python train.py --train_examples=194171 --crop_scale_min=1 --horizontal_flip=true --method="simmim" --mask_ratio=0.6 --dropout=0.05 --moe="top_k" --num_experts=16 --experts_per_token=1 --shared_expert=false --widths=[96, 192, 384] --steps=15600 --batch_size=64 --epochs=5.1 --weight_decay=0.003
Rows from block 3 of a small masked image model, named by matrix and row number. Rows with one number within an expert belong to one neuron, the router's apart. Each number is 200 + 40 x the weight over its row's rms, rounded and kept within 0 to 999. All counts start at 0.
After each expert's rows are labels from the 100 images, of 14976, where the router gives the expert most weight on average: "patch colour" is the nearest of a few named colours to the mean colour under the peak; "responds to" is what is common among them. Only what is clearly more common there than usual is listed. The data: microscope photos of single blood and bone marrow cells. In brackets: how many of the 100, against the usual share in percent.
# router: router (model.blocks.3.mlp.router.weight, 16x192, trained with AdamW), inputs 0-191
# gate: expert gate (model.blocks.3.mlp.gate, 16x48x192), inputs 0-191
# up: expert up (model.blocks.3.mlp.up, 16x48x192), inputs 0-191
# down: expert down (model.blocks.3.mlp.down, 16x192x48, transposed), outputs 0-191

# expert 15
router.15,192,219,169,99,217,184,260,186,178,150,111,193,191,194,216,347,247,251,207,212,261,170,162,136,194,213,130,157,188,248,227,199,164,208,214,195,132,231,210,190,125,279,224,162,199,100,240,239,187,167,156,217,134,154,159,152,118,248,210,196,188,270,237,199,194,199,160,159,182,157,145,149,211,232,219,239,264,224,269,214,181,226,233,171,261,178,142,239,238,176,232,233,178,139,192,239,171,229,161,204,195,293,204,199,217,219,224,205,194,197,224,186,210,242,197,245,188,184,261,185,159,174,225,180,189,233,157,201,142,236,172,198,253,187,172,180,191,153,163,216,208,197,267,218,230,209,218,182,187,183,220,231,172,191,107,256,192,230,169,273,253,116,224,189,201,236,157,203,235,219,176,213,156,169,240,269,221,173,262,199,262,113,130,190,190,175,224,193,257,184,226,233
gate.1,230,199,241,224,202,225,157,158,217,177,199,101,137,157,187,255,236,191,160,177,132,188,220,186,212,371,178,233,234,162,150,156,176,204,122,215,249,246,233,189,248,252,275,184,218,165,192,204,180,263,189,196,165,189,150,193,85,211,190,234,202,246,180,172,164,112,193,182,217,205,141,260,212,250,255,212,228,225,224,211,185,111,172,227,171,105,256,224,233,194,217,226,224,214,151,157,213,186,214,285,167,251,234,192,241,173,246,184,221,183,164,142,182,216,181,208,188,211,200,247,154,170,208,225,203,156,170,256,160,213,198,203,245,200,164,265,144,248,151,205,153,264,144,237,152,204,242,203,257,167,221,237,191,225,177,305,200,161,213,192,131,189,202,222,213,229,216,217,190,202,198,176,234,197,120,247,169,214,245,211,198,124,265,211,215,153,189,200,203,239,209,144
up.1,263,253,146,186,236,218,206,168,185,219,174,255,257,223,192,251,210,222,254,205,214,199,196,148,282,203,151,184,149,148,130,176,226,182,189,190,119,204,212,226,211,242,233,177,187,252,177,221,224,145,173,166,217,171,150,212,167,194,235,148,187,183,215,187,195,208,214,249,267,245,245,199,200,240,216,181,272,172,231,203,178,144,175,158,226,242,191,191,273,202,145,204,127,189,145,266,212,283,187,197,197,231,168,200,172,178,192,181,287,194,225,199,191,191,171,123,148,229,177,144,233,141,209,163,253,247,215,171,178,239,259,255,182,266,124,210,211,120,137,277,157,120,267,173,211,237,205,322,192,237,150,222,213,203,169,184,212,180,195,195,275,152,187,231,212,224,173,212,188,190,209,201,242,148,240,251,137,308,200,174,225,245,138,287,180,213,155,140,223,163,195,237
down.1,119,185,111,193,228,201,210,257,153,244,163,182,203,157,193,194,205,170,180,209,150,202,190,265,288,167,146,170,205,258,171,247,160,217,187,167,312,146,211,197,245,244,161,271,219,191,207,150,200,215,225,210,146,282,206,165,195,246,146,211,238,170,216,144,188,276,195,233,203,219,237,307,179,262,193,210,209,231,230,278,246,243,232,216,144,219,190,192,111,247,210,261,224,215,217,263,167,234,275,247,250,192,190,153,203,232,241,146,153,189,224,175,146,208,235,167,141,198,216,236,183,153,188,225,219,186,174,236,198,196,223,224,226,206,192,187,208,197,223,192,267,228,177,168,155,199,102,197,142,188,205,273,195,192,137,198,222,166,266,258,200,209,210,160,158,211,187,200,247,243,202,189,228,241,193,192,242,195,202,191,221,105,207,144,193,208,137,184,325,181,110,182
patch colour: pink (57 vs 22.8)
responds to: smear: peripheral blood (56 vs 16.2)

# expert 5
router.5,164,160,217,275,178,207,207,113,231,170,195,159,127,203,253,237,244,211,162,161,232,176,158,255,254,208,152,179,226,165,251,260,145,168,244,195,323,171,217,198,238,193,220,212,168,251,190,224,185,276,172,226,223,226,202,152,186,227,176,227,233,317,189,224,203,223,195,221,277,187,191,175,233,217,163,142,249,176,198,231,216,141,144,195,186,143,144,227,235,201,211,279,196,162,253,223,158,150,150,242,175,133,200,197,151,134,206,212,199,263,208,184,195,174,228,166,234,203,215,184,248,163,197,210,268,185,271,183,188,183,172,168,236,207,168,222,209,170,244,242,158,104,143,193,252,185,162,176,158,174,216,229,151,191,172,182,181,152,243,256,133,151,158,155,133,126,168,178,177,233,144,136,171,166,237,85,240,180,213,191,176,151,152,186,246,208,192,225,272,194,186,189
gate.1,218,215,181,191,189,216,148,221,177,193,202,151,189,195,212,192,186,190,259,236,181,233,151,241,114,335,247,164,134,208,151,177,230,235,207,209,124,176,202,187,182,159,222,211,337,200,135,205,200,221,194,226,268,258,188,168,194,217,187,216,221,232,207,224,220,205,175,174,230,215,228,174,170,176,248,148,223,184,145,224,230,190,206,202,265,286,180,256,237,170,174,129,252,181,196,86,225,203,162,156,231,218,244,215,196,220,96,201,221,274,222,198,215,166,187,89,202,251,194,182,179,284,100,200,198,130,220,200,213,247,219,232,236,191,213,235,218,184,219,157,227,240,179,220,210,168,132,215,195,230,198,203,176,128,197,205,211,240,162,242,218,147,213,180,152,225,185,189,138,263,138,246,217,127,186,160,179,232,177,245,148,179,233,284,215,202,129,159,146,219,219,177
up.1,169,212,253,141,233,225,256,174,180,209,182,225,206,193,194,267,89,205,186,218,122,84,246,183,215,193,155,178,204,133,208,210,219,165,194,222,205,244,212,196,258,180,180,169,141,227,233,191,250,173,229,229,142,214,256,181,162,143,234,246,199,209,238,139,241,251,221,158,197,220,223,278,243,195,155,279,219,211,302,138,146,195,243,218,198,127,281,179,202,184,172,210,254,144,219,193,88,215,181,160,180,218,149,191,179,139,258,188,235,172,206,244,117,227,168,197,141,199,187,254,206,272,247,225,173,236,203,227,122,143,136,219,246,186,150,152,155,271,187,220,121,209,188,221,257,226,199,147,166,194,180,198,190,266,225,182,225,239,226,223,219,183,137,147,271,209,245,222,209,135,231,204,204,219,188,206,198,213,205,263,182,219,199,170,208,136,226,190,203,191,219,155
down.1,207,105,221,152,264,238,160,154,165,148,204,251,189,180,225,233,174,188,164,164,194,203,250,246,189,226,237,207,219,164,202,189,203,225,149,424,204,195,203,240,267,196,282,160,223,112,212,224,210,176,195,211,236,228,205,192,142,141,215,235,252,182,153,165,277,187,247,247,235,261,250,200,251,167,212,200,236,302,175,197,187,154,227,212,243,157,245,175,183,198,266,217,246,226,198,232,200,185,246,204,194,225,240,184,220,244,214,177,191,187,210,191,218,212,146,291,193,197,259,164,201,129,151,247,193,226,194,196,177,170,179,151,187,199,247,238,215,209,237,232,214,228,215,180,215,131,187,160,143,199,279,161,154,182,235,284,183,185,235,186,248,162,129,193,202,185,202,210,243,211,186,160,135,243,214,181,206,209,200,173,164,205,173,170,243,150,261,265,150,212,205,246
patch colour: pink (65 vs 22.8)
responds to: smear: peripheral blood (81 vs 16.2)

# expert 7
router.7,202,190,253,246,203,170,178,150,201,260,144,116,123,251,189,156,257,201,185,213,150,233,218,225,198,135,90,211,187,196,249,223,250,246,168,212,247,195,206,224,270,139,242,161,173,229,225,214,183,202,232,208,197,225,192,203,203,233,202,254,231,229,179,203,209,246,223,283,234,256,266,162,221,162,214,196,247,196,188,248,187,234,139,228,109,104,132,204,132,222,229,192,147,158,224,283,156,296,213,211,201,174,171,208,192,149,261,181,216,207,267,247,168,133,217,159,174,173,190,206,197,188,136,175,204,244,306,215,187,161,192,158,170,229,166,295,207,141,295,211,193,148,252,204,265,250,146,194,227,185,204,176,170,155,166,144,220,234,209,211,168,224,197,216,253,215,184,250,223,205,185,187,178,166,233,157,229,230,193,161,285,212,211,187,251,173,182,216,141,165,217,231
gate.1,157,117,235,144,241,255,188,136,224,147,160,171,220,183,195,296,166,167,222,230,149,162,200,255,204,293,203,187,258,173,177,164,276,132,189,200,189,128,230,165,183,266,187,229,178,231,209,143,193,163,119,163,129,154,253,212,270,188,133,208,160,183,250,190,188,155,218,217,186,209,224,140,185,127,183,192,167,200,199,231,226,214,254,252,239,209,176,134,209,165,233,193,173,199,204,216,211,204,143,216,197,237,153,258,212,195,190,220,82,187,223,228,211,240,201,230,189,183,178,231,185,168,258,234,210,241,219,196,308,227,245,257,188,217,187,120,183,168,218,172,253,185,237,177,109,204,117,193,204,258,196,235,216,252,205,201,182,184,232,203,242,232,226,197,271,238,215,176,170,277,230,312,207,220,182,231,181,254,134,197,175,184,220,203,201,272,243,236,196,150,178,156
up.1,203,211,202,208,251,239,225,210,157,187,101,267,226,132,200,199,165,159,173,171,147,178,227,196,217,180,148,178,203,171,218,184,241,152,244,195,229,172,182,202,189,256,239,261,295,254,251,239,250,147,200,220,236,226,214,213,188,192,183,190,120,232,189,245,254,213,271,200,305,236,245,219,255,252,216,213,230,148,135,324,186,172,169,264,192,215,196,215,150,347,178,227,147,220,196,213,198,198,228,187,195,167,196,199,191,146,144,208,172,220,172,127,215,147,195,235,181,171,178,234,272,194,220,151,266,232,268,185,208,218,248,121,258,141,168,146,195,184,144,203,204,126,205,219,177,216,188,230,209,240,221,190,201,141,156,201,164,133,201,211,288,165,221,233,158,237,200,167,224,178,218,216,153,164,139,236,174,272,141,191,187,209,226,197,188,175,203,190,200,231,203,122
down.1,122,193,183,179,87,188,192,137,138,187,278,181,275,262,185,160,167,212,219,176,191,142,263,231,231,137,200,142,244,144,201,182,171,227,179,252,272,206,139,218,194,120,244,194,164,145,228,241,186,178,165,207,196,243,177,236,197,205,228,238,194,201,236,167,257,174,110,206,182,192,247,193,125,187,266,223,191,233,258,224,143,162,197,239,179,258,226,206,164,200,221,215,265,126,146,231,108,166,171,251,251,250,182,206,168,141,99,197,146,249,217,244,252,198,148,175,224,189,206,201,236,207,185,165,262,107,186,226,146,249,220,208,204,214,193,213,225,202,204,176,234,276,167,143,193,168,191,212,181,185,237,241,210,157,232,195,204,176,193,149,97,222,277,149,192,237,136,205,172,236,220,215,200,224,194,126,172,214,219,207,245,239,186,176,218,221,208,164,215,145,240,190
patch colour: white (75 vs 23.2)
responds to: smear: peripheral blood (37 vs 16.2)

# expert 8
router.8,207,169,217,193,183,192,221,136,182,263,280,160,214,233,201,166,193,210,262,215,178,251,188,272,239,145,272,203,234,236,205,221,177,191,153,196,148,195,204,198,220,194,250,77,127,176,248,275,148,196,181,176,190,242,145,195,191,257,195,187,231,225,168,203,217,251,230,280,232,175,228,179,168,180,240,166,139,252,240,243,209,249,246,135,179,130,120,206,149,205,233,162,190,184,207,189,160,219,231,205,192,277,164,195,158,144,203,175,214,174,245,246,208,252,222,200,196,213,198,175,135,241,229,205,216,168,198,234,185,144,122,245,144,229,193,323,140,218,320,213,183,172,192,141,165,230,244,199,212,240,191,180,95,228,218,225,206,280,182,205,128,240,221,209,252,236,171,216,226,244,192,176,167,186,230,102,252,194,263,233,186,210,177,230,192,199,212,160,242,216,221,225
gate.1,199,210,196,241,199,219,156,248,254,197,191,267,215,155,219,153,223,166,141,238,195,260,222,202,132,322,204,250,192,241,212,232,267,176,231,223,224,170,234,181,219,260,218,208,235,275,174,154,239,174,181,188,173,244,164,236,178,138,212,258,164,261,159,243,212,135,188,244,271,182,128,169,192,206,207,151,156,258,157,71,209,188,129,199,115,150,257,176,165,109,196,215,146,278,222,193,262,238,157,175,163,157,197,217,208,124,206,158,226,142,137,197,264,164,219,191,196,236,200,230,164,153,165,171,190,186,202,220,230,137,246,129,225,217,220,227,145,167,271,165,215,173,257,230,232,183,224,267,200,170,176,178,169,219,183,153,198,226,192,234,183,203,224,182,225,274,226,236,276,202,199,164,162,207,191,202,187,215,193,213,178,302,265,169,187,166,202,209,201,166,178,208
up.1,272,217,248,147,174,173,184,248,198,211,189,194,209,220,148,220,220,234,172,214,155,160,165,184,122,198,127,196,289,235,230,223,206,212,182,203,172,177,189,192,158,221,182,198,160,169,214,180,152,205,153,301,203,131,242,175,137,162,230,251,161,235,261,225,240,171,186,212,164,263,243,181,162,117,216,185,243,214,188,155,169,178,183,185,177,158,213,199,188,95,225,157,233,167,228,262,207,160,170,201,210,222,180,135,199,177,183,202,192,131,232,264,234,271,160,302,211,247,165,224,195,178,251,107,191,194,231,154,185,172,218,242,206,248,179,188,254,114,258,212,230,235,190,168,231,143,269,171,180,242,155,215,231,267,197,181,220,204,222,268,122,184,202,167,251,164,239,257,240,211,161,106,205,123,187,225,229,233,229,194,177,189,206,265,196,239,177,295,273,176,183,229
down.1,243,221,211,198,241,141,235,178,194,270,188,136,173,134,157,209,230,234,173,200,186,179,166,169,184,187,257,187,245,170,155,155,283,216,188,266,250,207,189,225,184,166,179,281,236,146,162,250,161,235,175,218,199,182,172,217,147,110,192,176,197,251,172,213,192,163,224,220,164,151,232,212,188,225,237,193,222,202,210,179,208,220,174,205,167,154,218,170,238,238,232,169,142,179,209,221,271,256,164,205,264,148,150,193,149,228,197,164,161,206,279,250,222,137,188,279,193,262,148,190,208,244,122,251,195,168,200,310,155,165,217,218,176,157,206,238,160,173,181,228,217,249,147,138,305,151,234,233,176,257,128,220,159,266,175,272,153,174,169,195,229,217,250,229,218,172,167,247,186,195,220,327,169,203,249,181,166,243,120,252,191,263,199,201,225,171,139,223,231,199,200,200
patch colour: grey (79 vs 22.1)
responds to: cell type: artefact (25 vs 9.8)

# expert 1
router.1,215,164,204,197,193,192,215,156,227,234,235,184,210,210,189,183,201,166,184,218,189,162,191,125,180,193,215,222,211,219,183,219,95,174,162,186,109,244,193,211,166,145,193,166,223,267,168,152,198,161,172,191,290,152,225,227,238,221,223,294,210,190,240,165,179,204,191,187,156,199,174,102,215,191,144,267,155,273,179,216,192,235,207,228,162,148,294,196,183,175,265,254,204,231,196,152,256,148,242,166,217,233,223,198,283,189,148,190,204,164,143,239,188,262,186,210,275,161,256,166,159,194,164,222,221,154,184,215,68,243,184,274,201,204,187,194,216,210,94,189,231,216,264,205,161,211,101,237,178,180,232,204,204,167,216,287,183,201,240,191,254,166,217,199,240,178,235,197,227,261,238,217,196,263,253,283,185,153,213,250,178,281,226,232,214,163,244,154,233,229,208,176
gate.0,211,189,204,228,165,162,187,188,234,172,229,122,191,162,189,209,255,250,192,231,243,200,208,215,186,298,214,172,152,148,217,216,234,201,181,237,228,138,189,163,229,216,236,207,222,281,219,183,134,268,229,206,138,131,202,200,167,237,223,72,178,138,172,224,189,150,143,126,174,201,205,280,223,255,197,192,222,184,243,227,210,98,222,177,169,137,231,216,246,181,148,211,220,201,178,287,185,244,155,247,198,194,169,179,187,240,253,173,256,249,214,193,115,180,173,241,246,221,150,228,264,139,157,240,168,230,182,177,235,174,219,184,189,219,202,199,208,140,247,184,218,235,113,257,226,153,243,190,246,183,161,198,215,225,161,195,276,223,214,192,148,231,171,224,171,215,247,245,180,239,162,263,186,146,124,237,186,278,140,260,238,175,232,187,157,235,253,176,164,201,194,110
up.0,284,148,253,164,190,185,201,233,149,197,194,307,181,195,226,115,232,133,183,210,187,202,182,217,154,174,216,205,147,234,219,229,175,218,227,205,198,207,240,174,138,120,146,230,293,196,150,223,154,239,280,203,194,230,163,170,275,148,174,298,180,200,205,269,213,176,210,234,200,245,215,184,184,203,193,252,168,163,301,182,200,187,194,163,161,164,209,195,196,182,241,260,191,209,237,158,181,117,212,183,190,202,230,206,209,179,185,200,212,231,170,199,179,195,193,250,158,303,226,221,229,244,180,194,171,207,219,217,141,273,185,146,131,201,201,208,193,174,228,231,158,222,120,251,228,141,224,219,227,192,164,76,245,192,291,166,202,177,192,210,153,175,203,193,181,191,212,210,175,261,216,203,126,179,105,332,241,199,184,208,268,204,249,191,184,205,238,225,157,233,219,177
down.0,162,178,169,202,162,245,222,197,242,187,232,221,160,153,208,167,218,148,175,214,92,222,130,300,187,158,259,226,185,136,190,245,211,182,217,228,227,207,196,182,244,173,227,198,205,256,203,222,184,227,179,227,142,178,166,129,163,171,218,187,214,164,170,269,204,125,152,256,209,242,199,164,188,205,255,238,215,204,115,231,152,229,157,214,184,213,187,198,213,259,180,151,189,226,228,140,152,162,211,210,168,189,194,153,156,172,118,171,205,201,158,159,185,260,195,228,166,171,139,168,216,177,180,187,231,246,243,275,297,209,245,180,207,246,148,255,254,300,231,158,250,148,177,201,193,261,211,182,173,260,193,148,196,201,116,192,208,156,114,183,225,243,251,114,238,130,240,177,230,209,175,179,165,150,158,257,173,197,221,150,246,190,225,119,173,175,146,171,232,121,216,226
patch colour: purple (62 vs 20.1); blue (33 vs 9.8)
responds to: cell type: promyelocyte (26 vs 6.4)

# expert 3
router.3,177,148,119,205,226,189,240,147,188,155,279,277,231,202,191,171,201,181,195,216,228,239,168,299,216,187,175,179,245,198,205,236,70,192,245,198,288,169,171,197,256,152,222,289,147,254,233,263,219,195,182,208,200,210,159,193,163,239,193,214,185,153,189,271,240,184,196,227,232,210,230,238,237,203,257,170,235,180,243,257,198,175,158,189,272,188,133,243,202,206,235,229,186,186,255,167,148,145,216,207,205,118,120,207,234,215,228,201,176,198,254,176,219,119,206,266,172,262,206,172,225,185,204,223,245,187,231,172,261,181,220,128,218,199,169,210,213,216,226,264,234,176,134,202,179,173,170,243,148,177,186,159,153,71,229,175,228,132,232,186,194,193,220,142,144,225,218,189,166,240,137,142,183,172,250,200,238,286,249,252,137,234,199,176,175,225,153,198,202,176,226,180
gate.1,190,207,221,239,219,249,162,189,198,236,151,189,194,153,268,218,193,215,190,187,200,197,219,169,135,336,144,213,303,151,196,199,154,153,167,218,196,127,266,173,166,154,252,199,225,189,216,191,297,173,222,197,205,192,167,184,225,248,237,176,179,272,260,191,171,210,165,218,207,193,164,127,218,196,211,146,147,285,195,205,218,223,215,180,213,203,240,163,205,251,117,243,162,238,218,192,253,207,203,170,209,201,217,182,226,206,190,187,213,240,215,153,155,129,202,190,170,158,202,216,199,99,202,198,217,160,290,206,270,208,180,255,138,181,224,257,190,111,242,275,253,191,186,169,219,214,181,130,224,165,245,291,188,165,214,222,161,222,210,244,247,201,204,150,183,174,216,271,196,106,280,123,132,133,175,198,159,214,198,219,252,149,155,177,196,196,146,210,236,174,219,207
up.1,237,186,94,256,164,180,215,197,214,174,254,215,239,189,209,133,248,204,201,137,226,240,223,231,182,138,169,146,211,182,253,179,245,176,224,211,169,216,189,133,236,172,178,163,195,170,219,223,198,258,214,168,162,285,209,193,203,186,216,224,184,163,346,196,199,322,226,239,184,201,205,171,206,146,244,160,194,210,130,268,178,222,180,171,159,245,221,184,216,179,191,204,137,240,207,170,184,236,215,234,196,199,280,202,254,218,190,221,147,148,149,242,176,185,252,186,252,196,171,213,190,153,196,236,197,97,265,196,199,248,246,222,217,174,207,258,194,193,186,243,205,229,191,227,187,204,174,99,238,187,240,83,174,162,277,226,174,217,212,240,132,235,244,198,214,224,168,242,220,185,223,154,201,310,157,146,163,173,217,168,119,177,179,138,205,197,253,184,131,162,184,203
down.1,246,189,177,216,147,232,117,221,145,186,132,141,217,207,248,165,191,161,249,180,97,212,254,202,259,127,239,242,181,195,167,226,234,193,256,242,193,252,197,265,180,122,135,198,188,271,227,209,214,261,211,245,189,175,201,165,161,203,133,217,197,198,221,225,168,168,210,238,184,206,137,200,193,186,181,225,218,185,219,214,242,260,184,246,239,228,180,193,170,216,151,259,263,199,189,152,161,183,209,227,183,143,186,139,148,222,184,188,250,195,259,271,185,181,162,222,259,217,238,187,221,223,299,190,200,150,254,258,186,129,192,241,160,255,225,227,211,248,194,174,234,173,158,239,251,182,151,180,231,160,175,166,306,119,183,248,176,247,211,205,123,255,109,225,126,243,148,176,206,166,213,120,216,184,156,212,179,205,188,147,240,186,223,222,167,220,195,187,95,222,167,222
patch colour: pink (55 vs 22.8)
responds to: smear: peripheral blood (35 vs 16.2)

# expert 11
router.11,119,214,262,256,166,178,165,181,240,172,136,76,95,213,180,119,225,191,204,207,269,230,195,151,185,173,223,249,194,212,191,129,210,219,225,202,225,194,217,221,140,234,233,134,163,172,185,215,151,241,216,197,171,225,217,207,198,211,185,200,215,284,219,173,198,197,213,243,167,207,189,193,215,218,237,204,166,262,155,194,202,163,228,175,137,106,210,228,148,212,181,144,212,231,231,289,221,214,277,218,222,185,204,213,240,233,249,185,184,176,179,204,215,165,214,156,182,230,186,137,197,147,159,160,220,183,226,185,91,196,249,254,164,235,171,169,170,240,299,185,203,322,271,239,149,208,197,228,206,253,225,252,198,272,188,213,193,275,174,214,154,274,166,245,203,303,176,234,178,157,195,234,141,207,157,196,191,243,211,178,218,216,273,193,241,182,157,214,252,201,169,198
gate.1,202,264,164,268,205,183,196,207,203,158,247,212,178,165,218,241,187,299,222,188,201,184,138,162,230,271,187,236,166,184,200,237,188,173,257,234,176,178,223,196,116,106,197,81,152,139,197,226,269,304,139,253,212,73,164,185,253,239,252,200,228,217,199,163,202,210,146,249,203,171,142,262,191,184,190,145,238,226,298,164,170,218,140,207,156,310,172,176,243,136,233,181,209,188,171,161,263,180,182,234,185,226,205,176,177,271,220,187,197,169,251,204,184,165,226,129,238,188,180,208,135,229,168,203,205,240,214,223,190,278,150,278,227,256,140,282,228,185,215,190,221,182,207,180,207,178,172,209,236,157,204,150,230,179,150,191,204,223,251,179,160,229,206,173,225,175,168,160,204,203,207,227,196,225,230,205,225,133,220,251,183,163,235,154,183,219,131,223,208,203,199,179
up.1,197,197,153,269,221,199,148,155,175,251,108,243,261,251,208,118,200,203,175,220,205,308,257,87,218,229,178,128,291,199,252,117,204,183,195,182,166,216,248,173,112,181,175,146,239,231,183,216,140,233,220,236,253,284,172,235,200,222,214,115,147,119,178,181,203,189,143,228,189,173,227,196,249,185,206,214,237,215,153,218,188,166,216,116,131,171,208,243,178,212,196,204,188,238,252,169,200,233,240,222,187,163,170,226,213,149,113,201,257,107,230,213,225,246,186,205,155,229,256,194,200,166,180,200,191,260,245,200,176,174,219,190,194,191,183,140,178,204,193,268,179,285,174,152,229,201,186,146,196,235,205,232,161,193,154,203,185,238,203,160,247,182,184,204,210,218,161,190,196,198,203,196,184,297,222,248,146,208,213,173,203,183,198,214,255,173,231,172,313,156,233,175
down.1,228,189,255,236,216,270,199,215,232,147,196,215,205,165,190,166,119,273,278,213,197,181,242,246,197,149,180,201,220,158,212,200,136,252,220,230,146,277,136,157,223,283,247,207,233,259,218,168,285,233,169,167,216,189,233,206,209,187,190,249,228,159,240,191,291,216,223,196,165,254,269,160,154,182,196,151,195,198,283,164,180,239,218,205,250,273,156,262,186,209,207,106,171,158,259,201,254,125,159,182,162,170,247,262,151,230,170,232,257,299,153,116,134,178,151,226,186,238,186,152,178,246,155,224,203,212,199,211,206,178,272,251,215,183,147,198,165,252,228,197,161,214,226,184,237,208,261,224,181,193,131,160,238,244,174,242,215,199,182,180,130,135,215,222,262,276,215,229,178,188,161,206,204,221,207,226,217,247,234,235,187,173,188,259,229,241,197,175,192,203,164,163
patch colour: white (76 vs 23.2)
responds to: cell type: artefact (39 vs 9.8)

# expert 9
router.9,156,213,213,165,232,140,199,176,178,242,210,216,171,243,255,106,207,132,182,139,201,181,198,228,167,136,239,150,228,123,207,211,135,253,148,196,151,198,243,192,158,198,126,214,175,193,252,224,165,172,177,210,214,237,249,187,159,292,204,200,203,243,212,181,213,230,214,262,212,246,207,183,217,162,178,124,189,251,217,237,192,243,240,97,161,84,194,209,223,206,161,292,156,163,221,157,163,229,222,194,183,179,252,186,204,123,242,197,191,188,240,223,171,239,237,244,169,210,311,198,184,266,224,225,212,240,143,225,188,204,200,223,281,173,175,278,214,270,249,223,209,279,259,200,275,161,181,182,193,193,227,206,215,151,211,171,185,147,179,227,161,132,181,206,217,209,163,233,188,215,236,194,127,181,262,186,251,178,196,221,248,227,213,259,236,187,229,254,304,204,164,229
gate.1,222,202,248,137,183,139,254,243,181,189,264,180,253,204,175,252,249,199,211,207,200,238,216,221,193,315,122,187,147,166,68,142,181,160,199,239,155,181,170,194,133,219,193,199,288,265,195,145,366,219,213,165,224,183,146,221,214,161,187,204,221,234,169,134,211,84,197,240,251,156,182,237,192,184,222,212,172,238,123,193,191,263,208,270,225,199,263,223,185,196,251,248,210,153,168,160,198,149,255,210,157,283,225,206,214,232,158,213,170,177,142,194,254,194,194,200,251,204,169,181,177,165,129,242,199,172,171,253,267,196,209,158,170,229,257,233,205,220,176,189,202,170,181,213,234,200,205,136,203,211,245,262,201,193,238,205,203,226,167,229,170,219,225,196,235,223,242,217,198,179,209,176,212,167,143,177,223,194,225,164,210,210,95,156,165,159,201,179,162,200,241,176
up.1,252,163,183,215,227,245,211,180,258,192,210,202,149,197,217,214,224,168,268,210,256,218,164,169,169,267,165,231,198,254,185,234,239,197,237,196,178,199,151,214,183,151,103,129,199,261,176,209,161,146,153,204,290,268,170,223,185,186,201,256,208,282,229,149,194,218,208,210,175,171,188,207,235,232,144,147,230,181,174,182,251,201,161,223,224,310,165,236,188,218,210,194,175,215,215,192,171,277,198,193,213,165,185,227,151,252,122,217,201,229,179,248,172,261,177,98,219,228,174,189,228,141,249,243,212,229,186,182,106,176,171,207,116,234,245,152,192,176,180,228,145,86,210,231,111,219,155,165,169,266,215,151,103,252,215,168,217,225,211,177,185,227,206,198,134,220,93,218,253,225,232,215,149,204,250,221,222,190,175,177,274,197,184,194,169,149,228,192,265,179,212,212
down.1,260,252,179,227,201,201,152,185,198,210,287,187,214,157,164,139,185,219,198,103,196,312,193,255,192,155,159,239,284,202,184,187,232,152,132,149,202,228,154,186,207,238,193,161,223,250,177,167,139,181,206,147,122,184,198,211,196,263,168,215,277,209,264,168,185,194,189,234,200,192,193,217,255,276,200,198,220,247,230,157,135,164,209,181,161,238,220,240,161,185,153,199,141,220,168,215,217,249,227,178,256,225,177,170,143,205,176,217,196,205,188,194,189,276,138,203,213,171,265,177,239,184,124,182,188,165,181,204,236,240,239,138,153,305,218,251,259,176,248,156,239,195,128,220,166,291,193,284,241,216,200,228,111,230,133,169,217,194,163,168,246,220,190,245,250,199,265,186,115,205,218,177,206,189,254,152,207,216,171,193,227,207,251,216,250,239,172,226,260,141,186,198
patch colour: grey (90 vs 22.1)
responds to: cell type: erythroblast (32 vs 14.3)